{"model": "sound classifier", "train_examples": 26041, "n_mels": 80, "norm_position": "pre", "lr": 0.0022, "beta1": 0.9, "adamw_lr_other_params": 0.0025, "weight_decay": 0.2}
Rows from block 3, named by matrix and row number. Rows with one number belong to one neuron. Each number is 128 + 24 x the weight over its row's rms, rounded and kept within 0 to 255. All counts start at 0. Numbers have three digits each. After the name is the row's rms in percent of the matrix's.
# gate: MLP gate (model.blocks.3.mlp.gate.weight, 768x384), inputs 96-191
# fc1: MLP up (model.blocks.3.mlp.fc1.weight, 768x384), inputs 96-191
# fc2: MLP down (model.blocks.3.mlp.fc2.weight, 384x768, transposed), outputs 96-191
gate.576 108:144122119166144139102139120152128154122094094127122134081124124175145116106104155129132126194069141163159103169110131088172164152091099106157091132155108108096166126117121135145108105122116122087139098088090137158119150128144142132150124117088126132122094146110124156114140084121143153146
fc1.576 075:088134131176115130100144098124129146149133093141108160139119105120135108144150128090145137105146152125167132174074112097148098125110134107152098133110114108122159149090145117137164119110135178114140123125130139186117145118111119160133120130108099129083092128135132155125118124156122149150
fc2.576 090:154155158108181135133132142113166114137136126149103108127139121145165109114122103105127120180116123124145180119107146138101096129133164149094168104135144127114127148137139121117165138116126117174121131133134134097108160138084169121117082108091121133145136104141114136117149140119144104149
gate.577 083:101149132064110130166142121099130101161143164121140118151114123102101142119159114146124134061184142118085157090154127160115093112153144138107140096112114138136110131126128110124156153147136140180152121185142129097141129132111118126112122111155149133114171099159107119125127146114135107101
fc1.577 039:099151153109077134147112126090113130135097083104175096099130121131115135155176129146142124081136100125098146143102131109138118106144090094102144098095102092126159116150150142157138143122136145148129129192120129133139102118129158168106095111166171172085118124163106149121121160135134129114
fc2.577 032:145124134128110131150170128107139150148162102114138098120134090072108080126117123136158113122163135131108117120126131124136145099099140114101130135099125117135146135151095075125124159091144159109118125160126114125142101101117119111139166093097127108139147087135125123129129130112122084152
gate.578 041:132144133139118102123099149148126119114159140133140137195132147147158145114119096105102133155143135122148181116135147132109136186160151158072116124123144146143120123142173088087142136114138122156122164155152134123146106106147115112145141105117124148111153107093148109121129155127161112145
fc1.578 103:158127151161144108124104156139125112094165142103137130139141139171155108138137142148099092201058134125160120129162109132133162149140154133101127118138185138131092130126106158106114127149104109116108146110112137131080099127139146078097127140099133138171120141110103127140145110140128135123
fc2.578 074:114120135161102129138103151136114138133111156139143138129121139127094129149113165152136123137145135114140073110111124102137165165135078115153093172126101152136135099132129164114103086137092117085103103098117113177135069144164109103142163156157123137098087141090127124160134137126111139150
gate.579 082:176074132142140125119127123156120117082131116115136115153153157154150112135081160144128110220120118134135079102146120134136187145159164138107121144162182150102107121147135151124130131084132124109106162084115105145112110118136144098151119140113111138128120139105122129126138123154122115143
fc1.579 072:162128146128158117109124155139132098092168179140127136132143159142151102125128148163114087179079124125139148119168111119127172142140160159111115108166165146133095142146106125104138126126142113140088168131113123121088100126145178119099133159111117146162098123139113129134148138151107113105
fc2.579 051:146128101143115126124102115137124145104113078125147159157144113136133113149082119117105151178125121130161129164156184156143154099097142164108138117134130097095113181134123104135114099127108127168110142117087129136094127139135152148144184112132149122136088161095097144163140114140100118140
gate.580 060:173128115121117126136135141157122098119144136139140128143119095123128101109129120126124105128088104126138129059138127103187145095109163119088134141175167179139086141143150125121149165093128130124114155159168095116135132106108122122093110163154129131140118125159121110130103107149136147104
fc1.580 060:157118126118091109134134115087087118115115118124165127136130164148136150080144131153129130119124116147093153129157154166132130102101137151118138151078158132110096129113086157118087115149138114135151107161143097115169109184139095108112110119171137146129161176121125092143124131124098094143
fc2.580 090:114094136137090114140137145065113137164101158112135097129078096090123138148145153140144138089132125112095092109148057129121143127133101083156104171102104142152120113109112096145099156123148132095148118100125130162127100124116115098129130144155148125151148096116160113136131104136104141120
gate.581 257:127069148143108145123105107173166130124105158143112127154128127173182123084098172151145111211104145153149098096135127095131178135144108106160144115180120113130149120120141140154136112154134079115092132103108119103125166080129142165154109107097126094137129161176106154127144128166143121107
fc1.581 292:126141105132138121141128163115109114099168127140143131122155141106101139170139119120088132137124099119126150138135116164142107135114145136075114163088176143098098133128106137094109161121122122139147158152131146142067070198125107096094142123141109158125092127095138109151127121089111142141
fc2.581 275:095125147112105111096113113129100164103127106120156141120150159123116147118123131147146107172096117147146140126109150166131144140136112154149118109132155133146124136161137190145078071145103120107113136107057147135090121142168138146149119096134126159132120130127146169181137122111115160140
gate.582 086:174099141093113098146121171135114123112168195119125092133144138144120150126118148143138098185150137106144113108175101156123167139175135157084151144162154137160133110151109158099138141121133104125141144135081099114134113092126108106119129165135128143151139130150123099113141112163145113092
fc1.582 066:147133133191135129096086125164157136110120120133134146078143144155138118136147124139115116170090137134173097167133115096166127158111127106150144131131134146116135138117092158127105089136107118102116126072087141140110136092151125119107121140100104118133116155089128170117148140158128133118
fc2.582 053:143161143115146131099106095079099109167136079117120107141113076105122135127143118083118161068144112129075183162106105091114105134145145102133153105095115129120124153131126094127137199136154167153182129156132128081110174104123115148129118129108155099121103132148114138102104137098144091132
gate.583 108:084176139100123136150113121091130103167152141133129117124131113067103144127178094119128151038180134123113153128123138153116073112141143154111142120091119138130134136139120121113164156143124167181159125161137150117136131148109097132102152117149139132118169091155128117151106153127097122108
fc1.583 057:162129149152180134102131152102127141105166157126113117157149133113118128104132117127071090171088128117128125095126130152117146175131140149072133138154172164120087137130122158090110141143104098150132155128145124095114078122095156087099115143120107149179139126099124120160126104078120112137
fc2.583 066:122130120122085137133113128100088121159122154151136138102100133123087133161146147144145140058152095122095098112166096134159170125112110097128080150092121159140106117113108129137097142132141142125123135104154123127135107112125111117139127160166128142117110122132123101134074113149093123088
gate.584 074:128106133182111129111145129122114137094117114172119140101116113153165141136122161154157137193104128153147081146095152094159161144099118111160114132170090104132172133124132145107159138074120077127144137096138109143163140121119119130170113098090108126092088109110121108121141111137151130134
fc1.584 093:062135121131092155120145101128159150162092087124162135112133106125149108153138134101159149104111130115140100156094132103161091132109131102172121121123073109104159124123151113177130120115128161082126085138137150141147146121122128175166113109138139131092110140124150145108117108143140120146
fc2.584 075:108179147113145142132144076101146153129159107127102182105138125135104168088145097111167126128144121156086163138113117124134071104139149130105173090114158123122129139108095142148146113106131136144136156139108143104118175129129107137085126088113119129163138148147143135131115116116122107146
gate.585 072:144112135184166126125136120130156143099155132133149125126143151145166118113131158130158147178114120134156105122155103122108158119114163139192146153131127133130064125116118133148106126110131126122108165134106110126137146122151150102114141121122105110105106165136153126123139119129120095151
fc1.585 079:153142108122115106077140125198125151173101105118109138109093119145158115156108148116133129148133143154150113157111141110150098130137123093179129135167100104101157132114124130166137096166115150095129114103112161127134123094104133127146132158128137078114097153118147184086129110148108119167
fc2.585 096:138130136116133136131110148135163097143142158111079095161109120142184089118132092095132117124119120107147132082148116134102091124131175160106155102154133133114139119127119091125183170118143101164130158120139119103151162115113163138106103101104132128152178095138132104097137113113154118127
gate.586 185:066178128104116135143117107109123117171133112140125138118106111105115123111170094112120154024160140135123155134100141128115062106109140124138134101093085117138135139129129099128146125153144144165145114154151152118141149161110114148111125126149139123100140100143131137151123152118114121123
fc1.586 113:086121107091117149162160123085133116175083132176121139141127137101115156112127092119143139075162123120121159110109113158110107096107137115111134149097125132117117116130159127133160160103151145155161111146169136109149145152119105160152108095165140137093152108171124104161102124098145126111
fc2.586 162:123143130116163126120121140164160131111136101123103111156155144140154109084131096121134114167108132129166168130107150145101082125133157163111162089160157143116134143144146119130157114118119118166131156136124123095142163146090164141094106108090102123143156126146134149114174118135154121137
gate.587 050:132114157067103101158114144110087135126118124105124129194150133095104140111121084126117122111156106116098142155140100191110110125147131147082150106132114124163146135148140114105105165154116120148160145159115149142142110135139132117129135161114140120088126128093141097149144158105149112095
fc1.587 042:126114129139103152149110113135128149117101094126099146116134092147142094123103125132183142097158124122162105124118121102136152127155116079138144118177106094119144110113153127140155128135145139151131114134139136121149168115109141147134089175116094109112110153100162123061116139177161129147
fc2.587 039:117095121154146096148147157139112138112131185121099071163142134155136131113129119145096089167118162107196120125154133138115130165129110140124131102128158163118137109115187150133136133126103126167125118101151165132124124145119179141133137128138123135122133127138131129085162080112144116132
gate.588 086:095160122074130138170111133102124099164157149136129138152129137114099129132152114129115121030163126126112152112132148146122092071137152132085153103100120122142118153127124105105156141126144146168132146192153128081132125154116119125090119160168139138111144118171108126143140176139115107099
fc1.588 055:114141109177112147109134141133140131131135077150141131056147097122118125179138147135133151144112142155170082166134142104147150152067125130140092146083127117123191093120091139130131120144110133106117107098114121153099128139142110108160114130081105155111099134099129134139129123133116133156
fc2.588 064:109148106159148125136101119155136139122133097119102145143120147144140097091109104130134094182111139123180150154096152132113098128143139161149145119155119152117141149123153141144147086112106134140110139145101138134161161166126125120120133093115110150135130137131122159132163133165139126165
gate.589 132:111146116087123115161122148096124105154151164131145118157130136107088137132158108107138138055189125108098172099122144181102093132154153150103134113114121139140116141149118104103149151134147164194165152186150126100116114134109108146121132134155156132116171097140134120126108154129119112103
fc1.589 061:082138097120123151160157141069129132170110142154110109127137110138108118113130111097126142066166113139139177136130140171102110119106124126096123114081169122135092123102165119152157160138116154186138104156148123128153139134117110154129115102143166149116130121160142106162113152110134134127
fc2.589 070:091171160111178119106116109099113131151138112114122124129123081125137132116143099126114136103141150147087166157101146103151110124167152137116168111098133142089099140125156122117173155127152167140158119171126155084123180129108124146110123121095156134158150125115124139146111106124117121148
gate.590 052:147100162084087116166158143132135149090130136117136070163127127167134143100102155158113109122171130137126128078166126161090179140159152146148133129134149120161164132144126147110155122124138128172121157173127135075124126104148153149122114132097166105103135118166122100149125147141124145111
fc1.590 066:172101159126114095143104148147081122084154147090111116125098172140136126126103150160136118184090126152121136123164150144139192125146123140150124110172125127177102149148099140117142111134124123155116125130080132096101106118132122112095147172106144102151118135132120108163127131152120110128
fc2.590 044:105111108124104136097108135117127132146092162136120127089090090131074163170164132143130110105155134089077087151115114122150153142130100087162111167086132134144113088121132135105149118164098129125102119129161138136134130137137106098154144151123177098072075123130137157133143123118090182125
gate.591 094:090139118150120121109121098167128140145090083127157126101144154113139132092113127114116112131116111125118080173051149114135146099104118085181149093163077096098142130148140121153103101166104126127098094143117154103131124141146135149122106105109107127116091110159180165117126118120122117153
fc1.591 099:160100143139143104125129145127111132075159151149115114131153167159158136081098147137118103195108100093159163116163110165106139168159148133097148124144164173128102107134114148118111131174112083140108141114117137104142088099129166140077121150130112116168140130133124108164150101139135107093
fc2.591 073:151110123126086110108086166121148101136143142133139127119123106103117094176088164116137090148133126118121139116165110146141160098126097152119112162133132078125135135162083099124132130153129116130141111070112122172132109128174121119149129131123119130103095126122107112149155086125074131130
gate.592 077:167102134161133139098132123176124144085103096121113125109127132179166101117096137139136112222075130157153113126115123080139187144115116125149095123158133127096133124109132128161131114116129111077090125094127127164153141134128143143177127126100135120141097158099110136117120086124125146155
fc1.592 053:166153123184148107080109113170158127116149092134139134118154129115139110157119152135115134181095122135182087143120119130175129149123133109148110148126116147156123154132119146110091112130135134046130126094108124169081093131146127105109155141125077120137070160094120159113163143159132152141
fc2.592 047:123123160103105123096154104098125133148123149135147118116126125127150198149140146145106163063125126148072120152146108120131114152127104103116112148082144125117146115174110121148095186134094128133148117145137145106104114110124119119141142123141170105105114081123151109149071096098143118120
gate.593 055:108148139080151101113126129127080149144101134114098106149120130135129192132152135115124153128151090128140160151111097133137080155145129127142129103110125106124148129137120102144117115153085137056144136166093150116096150083121148150148177134187132134102152126129172125116132097103144080126
fc1.593 065:192114148135143108135088141116087125091168133116111109114142157079105149116127153184117078213117140103118150117124115121100132125161096164116145109151165144152062125174119146122101122137121126134122164125105166130112138119111150080102130132072156124158159164125143113158166131135172104100
fc2.593 061:141135091159113116119084101122115149123122121125158127094159149108125097145114149125112137162121130159139096113141149123133120124110095093176113129110066097142105148125079160146101094174094107148102110132107126157156081141153097114171134140172156112142101168103089110151140111131084149127
gate.594 050:121166149147135112151120110126139085176144149135136153137121150085080163141132099140113129052184152139135155133122106154108129130114130152110107096117147135161113123134113125113169113148138168147164122155104171123121156133102107096114178178156117120102143119126126120137096141157109112128
fc1.594 071:164089146167095089081134125155144135096111130114118130115118143138162096133141152142120118196099137158166096141122139108132157147136139145149104127145104124145149133129105154125098119120116129081120097100104130136116146101147136107133131120125124109122100147105114125127150131166131146100
fc2.594 092:168110093166095141115139114161107152108124128124167155118113144101101134174116158121110153121133127132141105122142147111177180121125097130153081155116119095139135130115129147154092105142111109114119115094139125176123070125169104134158166155148131098106103141102125121156119131141119112118
gate.595 146:165093121168138139103139141149137148089103112127117134119137125171165108147084157148139115238081143124142091133136118092150188152099115114144109151163159128105126107109122148131122121099122109072103116068116106144135128110139154119164116118095113135143092139089122130110122096132132140144
fc1.595 094:158123151091114113132126167098081121095172156120101095142144146119126128104119130133100095147104109115075159122159114159117153169149146149096126111152145133143069125170108129107103131134121120152147145160118138092098092123101147091102139125174155122179129125139145096154147135091127122132
fc2.595 169:135125108131123119123110129187150134079131100133109124150160159135143101112112107131122094205112130121217138115129164132108122126114139181125126099176149121129135141129143135134130074103122094141109129105102109142141130138117151142112117108108105129141124163130115162127193133128161129139
gate.596 051:094164136138140109139131113084133157151166140130116153125116091104108094093163112082107139009178127114132147134138124124108084125167144133124150154101143136104133152100135104121142116131117159134114176147168123107125144150118079090114144143122110119120114123119131137144122156146083089127
fc1.596 078:133141132161137110103098110148160154120122079125123161095144091139142116164176150120144165129129137132177084168111125068153108135096126102186138161121106130108171142093127124140123103142116157076109095107131120150125127126133132129147122129094113134102089147102132165095132129158126143152
fc2.596 045:122110127123162101135151143120137150137144149085139083162132149152116169148135127123112180079162149130076135147125123102132118158100124119131090154102083148108153123148144149127138176139104095108174141114105142103135126097095146117141130148128162109138093108156125099133099119085146096090