A small sound classifier, trained from scratch.
Model: arch transformer, norm layernorm, activation swiglu, layers 8, width 384.
Data: 26041 training examples, 62.9 epochs.
Rows from block 4, named by matrix and row number. Rows with one number belong to one neuron. Each number is 128 + 32 x the weight over the matrix's rms, rounded and kept within 0 to 255. All counts start at 0. Numbers have three digits each.
# gate: MLP gate (model.blocks.4.mlp.gate.weight, 768x384), inputs 0-76
# fc1: MLP up (model.blocks.4.mlp.fc1.weight, 768x384), inputs 0-76
# fc2: MLP down (model.blocks.4.mlp.fc2.weight, 384x768, transposed), outputs 0-76
gate.81:120135142127150119132132108117146134161143123120136125092108124142157109109145148168128131116123160123119123099127158119126113104127165165129100122113123110153140134100141102162109121129138131137138119104138156130153154113147089134
gate.82:132109128116110130116142142154116119138119142125114137149125132118117122141128110139138150111143116124143146134138118108126121141136150118121133133136115134135118121140117110103134128133106119117136133124116144116134123146135125139
gate.83:160109157129154147128100114083178104158092164147122169142135142100142135110127097140113116062171140105091121118143155087127112116147164133122098126136092113123150122140134116167145100150125111128144116111116177095146143096134101132
gate.84:135119128121139182097096138105181097158092160174108164126170131092152136085132095090151127083181111094093144116154118099147113124097127102122111161128089125132130112147096102148151088145101094140153133110126163101112117097147112122
gate.85:121122092099133143112129142128105124121126103135154118130157136094117128121118114117161129150147134142130151146130125122135109161113084090134135141126162160123123118162120152093153145111089149118127131120109142145103108172141145126
gate.86:122127127130105128112125138128122128138112123130144147156132108129140132128125136109138111132131122115125114140126146130125150128139125121124143144144124148120142119136129142127144133162150129151124136123131144141109128139138135129
gate.87:127108165112158138135120155137138141149138122125126126107126127160116115153126131149104172108134135130109149098118136124149094139128160141138080125149123117150111115143161108161105112178145103112155109120140179119154103122147132136
gate.88:110120109093130164120106161131125108138133156148127125136177134101137135153137102119154128101152137133119122121130128115142124147117131104147150140127137130130119099126111132108139122134087131115150116133124139133118120139136139122
gate.89:121098106148133141114138150143120129145132120133133098122138106114113132116152127118149114132146118123119127155127125135127136141117101102123149143130130133130137112130133127107138145108149128122144129124145114157135141168108127124
gate.90:119127138122122163132143124113139107143108145156115139107129149104140131124134130108129109103152124120104139128136134100121105132106128127131126144139107134130133130134127120132151116125123126108138114122127139134138129124109131116
gate.91:125107089139109155109131118114111127108136116158134120155154117060140143113133102094167108144167134146131108156148129103115117164121060098128179144142114158086133099129102137098146125113107145113124137131120109135081131167120161133
gate.92:161138189166157125138120102091242165173118148118097150089132118198166120122116131172060095085112125131056125091132124131108149079105171202120062130106083087139130140108157100235102106149161122122156172112168192093178131053100087145
gate.93:100134125131135115174128154162076160098140100120156104148142167118089129165154130110154158169112136168172128131104105134146142123115112092161162120109171122117138120136166135052104156102123149115126088127101080134120125167142160126
gate.94:136121174119130137142112141134176141136128154116132154110121132147127139120098152158098142089132107114124132098120122131096135132122177145120096110120121087125119144112130119166112141130138123121133131127145190095163136106108118141
gate.95:155138165142159131140094114142166122161105133099125141098106118161134103136132153147099127114127131103083133083126136105098110125144183171120077132133090108121103158151127093193116118146159094149140122127123193127149116079105115128
gate.96:151119128129135147123107112109128087131138135143104150147130115084144132097122123109142114114138131104121115135141115109136118114135141129096118156136109143121142116137097144142147120139121131131137137131138150128125140129136103132
gate.97:113121122133136123124112106106135123132143130137137120137148136126124123135141138111132132135166128128114112174123130134130121128150126128123123110127143148100126126132092106127141123149130125096143133120152144127124121154138133116
gate.98:104115087132088140092138114121091090124147129172125137168144114086125139108122089078180110154144126107137124156162108105151131191144072071121177145141126168118115093173072161061173118110105140162113123114098074132057127186137127109
gate.99:103137150162102155079154097153133157160171157092149127111099155095112129158126149174119138198130123121153168061136159114093112110063108168113145145146085137148123132119119123130118085067112095150125121150130078162127070107062155161
gate.100:134138112113102104121144141131107131097154103108124101139126134158125117138116150138133134151113110134132117160107113144125141133140104104115144109120164137131134122146135153083121127099126148112114152121142077143115138143131147104
gate.101:146156164129122142107099099130197092164075175162109151119135124130158140084138071132117071082157117114045113100141156085109122131147156169106114127101089130151123134145115111198159120168143102162143152114114200114128146100138095138
gate.102:121150106149120140121147124123120126155120123145122133137139142107143123115125107097149115116118141145089125122120127115118121133120103125130116155142114127133140102113149136133121125108099141129141125127140137136110112130125098135
gate.103:142137151132166121135126134125164110152118126119121164115127122140168114108130123137115124097138128110104137117134135089107133098125164142120092140130098134133105149139122111167152104150124102163145118124119158095131128112152107129
gate.104:121157159132144080166137133109109165120154113082128115126080128188102121151097146148126166140112119116151136145097105176098162098130154155093100079106150114106117160126156109123102158156147128110110139111124144133164135107138124118
gate.105:142122132124112162093143103123172105153133144141135138131162139071136155151143115100128109140173136119118127106136126117116109131144082111125145142130090126129127100140082141128151121103121115128144142126115132134094122131141129138
gate.106:138147122142131114141124162136122120141084147115139109100123124127160116126131146146127122121109100115113117117110111110143109122119127102134131165157133115144133118121158132133121145111137130111139136132130135146129145113108114125
fc1.81:110111146143126130119131136143126138114109123117105135114123156137107139110124118121107094127120114128123138114140108132141131144166138132122148137121135099133109142144125134124129133123126116133119138114116121107136119127126160126
fc1.82:142100120104157144130111137101116081148107143151137152127175122107149124104127107109137104089150142110123141146155134089138119118112122117130142160136092131120154082150142107133138121123111122139165136110108162149123127111130125162
fc1.83:127150124138142112135149123132134135135131116116125097101091140163100123126123149134118134129105108116101117105123110159117122120151146141129123138118153120133117153130134127140117133138114127118120140135130129152137163132125138104
fc1.84:131172137128141092143141130150135161127122105092154087128088135196093107123133157122114134157088105142133112137116110173143151134139152134135099106123158106130124156097166115118107138132144103133107142124138125138151165124106104105
fc1.85:138138160127148107169129096146135164111147123096123110102107133150108126153133154158110131136104111124116144105103120153121111139140128176154103111108141115118124153102151121150101158156146144125120129132152118130145153123133113145
fc1.86:118105134123148156117106133102102090151136130147114177104157105096143133125131095115110124120153124114131121123146154098134120109120144119134144164137100122129130094157119114138149107124112120130177131130158141121150091124141134156
fc1.87:141122134132150147137116125132132133138145138132125134115138120113118128111134117132120139111109123130134124114142137107121129127129142134124116154135114142114109109142148128127116117143140130128147139163137120134147135103134128122
fc1.88:137132123117119149126096133081152083122122175160106168130128103084138139089157109101118108079144136088131128113170197104133110118119155109101125166161086116130117131132134137130161117147121124152140124125132168137135144098147108147
fc1.89:119117128137137144127134120103145105145135161163130175160136126109142132128152104099116121072145166111125129121180159111098132110130121100095118170148091106118109115154127105151135096158105117129155114127115156118145131117147120117
fc1.90:127151147143137127136135110151120137119126132104129113136116121150139124112119162138128139106108112116119116142119127138130132128135138132130120100138131115139132155097156143123118113136127128130108146129145127115147142132131124127
fc1.91:108182163120136082165152150157178192142144097070127067091073138200135094143141182170077122152081111151145121087134142217138124136166168184127084104074183082140114197070134139135092175158133126120126115137140124131133166095114112085
fc1.92:143083120143153137115121141072108070130115175194125187184237176047132165141142071105181108092161125075115138158127148071153124120084099100128149155176079165159143061166114068135158107095140151142174145174104186144117107134131138169
fc1.93:142115154100131111127151088130158121174101117115115124079129138147146158136147158122082105120130155117122137133111145140145129120133158154115108110094103091126131123132139089147123136147125119133152136118152145112129114103111100125
fc1.94:117118125135102106120155148175110163112125069096123084157106129147086127129119136167134142182123102160147127124125104163124116160132136123152140088116171132144105143126116152104118155087138137122104138125125089137120142145139161099
fc1.95:137097113135123159117123139108138093142127156143125137147158132102142151133124113112136136113153127101127146151121143086122116111098099109110127142146112145124129119130106136143155106135132120135150131120122149133127122131114127145
fc1.96:148133113168116141110160092125114133124124129133128125139116134119136128145127124118129134132149115117129111132115139120098140146108117104119128138139138121121130126137135105108132107122151145126113147143135129118120135144115136105
fc1.97:113121137150156134123138096123137157156124131142141140107134109140169132132154184139088113080114116130077108119131168145122115117154151161103107158140121075126138103099152095145145122138140091139125147140154168125169138097089095118
fc1.98:126123085127126144100176104105127096109105149153142139193173120078139146107130093118168112093131153083151112146140145091094126142138091087083140162181079133143169116144091129137169083121138123150095120135107112125110160120139132107
fc1.99:138143108171136142094089095115135107192111191172147135149156118071167118064121126101146105077106123084101087157144196120096094117091120106092145183206124115149104086108116102162160079139122123161119100127171184139152126078117117141
fc1.100:094122151122124150111132132125125118139131129151134138090105138137130120133130113123121130118127127113106124122128146135128110119120150132153122144119126118118122117142153112135115100138136104137146133123152136109139090121141143133
fc1.101:122155136104147133141108122161132148124133142134147127102128120135116118097120172115119106141099133148107125111143140118114119094135158145124114164083125130134126117117146086143128142157109100134185091120135159124162134150125124145
fc1.102:129157112106097076134148129164130186085143102075137075116088146154133105121103163151157156159110117157163152109102100157118141157160125140138119095122193154127099173095126149081113158115144153134073143124110086131105161161142127112
fc1.103:144141162114130090148124149134123136111138112110115114126114113144105111121112111141125161156147115137155139153107109152143143153137136143137151107114178117130146130109116138116098149104122141116126128125118110119096126123106132128
fc1.104:121099062143118140114112118117122078106116145167099156159198120079138152115130069078161100098171120098155125163123165059095127140121082085106184160166085148151180092178093157138156098108133127124147133137094112110107092131128149149
fc1.105:128104136149149156156131159107140096141117136153109145129164135105113128123148141126121123112162122134117129127165166115134094106140110087144125169137114107116124123139126123125121111128120111109161137123137151136140144098146101129
fc1.106:131185132140087060134164129153128214079156106073123055119028165198087097110104156156136168192098115145151132107078084214084196156146125169153105078085183085128133201100132151098103173128131124115062141109116078119089198149117121073
fc2.81:083106101120120137094145153120127137133141132125119108134120134125110125148122091120147138118136130132144110132109147114126128130124098131134126141154132136133143158140124145120141121103126150133118120095148127145135132146143129115
fc2.82:126124178124107161127112126119156121150132139128106129121147150127131111090141124115142124085141115102130140111120137085109126138156147132142109129126117129099142125142125124123145112163139120145120127110125155104145123098139113129
fc2.83:150121109118125102133127117141111137122121115127129135126118127136136136105134140130139138133127130115123134119120114148129143104138127116113144131127124122132140117120112111131117133129112138118126137132114097126138131123124139107
fc2.84:116129149134129184132149126124150108130113169148107104140152127124115126109127114095154125091163134097129135125152137069099098125142113107128111146149097131114131104143155131129156126144147122133125139134135142121112125093128120125
fc2.85:141144136120145091149132145140134148112123138139138142131111130133147117118122143154156117160118138120145124122143128147145152148131125136122120122122121107130155165114110117145122139161111137125128139136124121103122134113140133111
fc2.86:110114125099125129131115112118145157128153160130109118108147144137120124081140145118135137111118118104137115111105155112129146124153129145143134116098126122125158145122135124123127125149132123135115131137113126117138141102109141114
fc2.87:127119138125121115139146122121138124148115130145146128131139130129142130104134140105129098113144125120104132117130136120105135116130137119118151142136125138126154107122134087116140110144140121141142131130134133102134140115116137133
fc2.88:103130114137149112125106131120096134136115116129121126148127124115138125166111121134144132128134132153122112134128121139134103136101127139110136115149131126127130138116114129129121137088129148125142106115136119120128129166132135134
fc2.89:149122120137165081119092132121116172138142110122150143118122116133137129128116130149129141161094140129110123150111126163158146119122124157126142094118115110128126168095150114129080151126121135125129150144131102123130130143137136121
fc2.90:122139110113123098131136113124110163128121119127133125118105147135137128112127136127122129137105116134123128123113145147137145123133138141144160125112119115123135171124131115123097120151130118121125154121111126129125130145137125119
fc2.91:134137125131136088118139125120118132137114104121127136158117100126157093130107135119125124177107126140104115143135134126128133127134145144122134124141115125159110148124122095162099150114113133101129125130139133119116135164126113133
fc2.92:108121139171105210123158139138167080159108153173127117116162140119135134058130151138174121065165104109154138109160138069079090132132122086140113176163107120081144087201142152103167070188163116142101152123130157124102118043154122128
fc2.93:123104162157102179119157133131175089149125167142092098127166149132117112076159130112141105035170104080122113100156152078062083144162148103154115163157112138097144065186153125126168087171184104166117121130141162135151106083120132127
fc2.94:125138125129143104123129153124136161124134129138146112110108153147142127084152103108131137137125130113129123120125146121111172133136129137141114118113136117130144142098114117140124124141124128137126148140111154125135134114129139117
fc2.95:127150127125136114126122130126117141108145120133132124143118122135121130132119114137151119133110118126133122133130124139121140133135126124130127130151126142118133153121135138128104114110122110128121128140121128147129115136120129125
fc2.96:122156102127129092127111130129092141110124114123144121160102115128126119165114127150122148180120128152123116121099109148149137115136117173120151111114138132152121155098126119121091133091115145116147135137131121158131118167110120134
fc2.97:121126130113142091132074141116110160112128113122119101134144091119123113155119137152140124130103136146136112132127118147139140137136140169131145105121138131143147165109129133143075145102105135118118138154139123146118142144115116099
fc2.98:101142113141127112139135123131134137120136146123112122118114109114123108120130128116136129143100135131128122132118139126127129116157138097125112140097124132143133143155135117124141128129146106124112138101098123133133121114143140129
fc2.99:113129182102156091128076156111137158135139097080127118141099090143099052129170150125149134135089126113102112145137120156147214148181180202129123088118141123132143217098126149155077142127141168128101125112142113131182138151120100099
fc2.100:119127127137148153145114129134135143114116126111136108133125140134126122138132131127120137128159129112129131110130131105122119136148129123138134137134115125130127132115115130137146100131118116149124123143116146130131125109119112115
fc2.101:131145123147081162131168098116144142127096137171141146076093149150140127003147131077177118079161105073162085088112157087085142130145157090143110176130117141100128102168113069089169054211141100197109139127066188123150130079110121132
fc2.102:115110127146126121113125130120122110143122134139096119136155116138117118116139135123162125121127131094142119121137128105120120122121133112135137142145114123116139114151133147112137125110142109111130134124137143142143129115125129142
fc2.103:139135109123128118122101133143125143133119102108150132129108124104119144197101112164113132179127156171143145140119114161169131130105117130085132129109142116135115161122117142141083130092115147112134115142137091134126137159133120125
fc2.104:111130149149100132120130136127140115131122141143140121143122124117126124118116119126140118102129120137130125135132142095108093130119144121131134165151137131137129110150136137115138121114127117129134123122135152127130124106126149147
fc2.105:148133124108125158163158109120125135139126130132139148113125129117146140111130137133103116144125126118118143145126124101131092124152125119132113101127135155138121090136126129135163150145152108133134133116125112098102120130127128133
fc2.106:133101182157089186101127128122152095176114149134093110151170140118098113111136124108135107055160099139139125105155135082082081139148142111151094165184127130097129074170128145123162133139176141155131111113161163116149124104148134117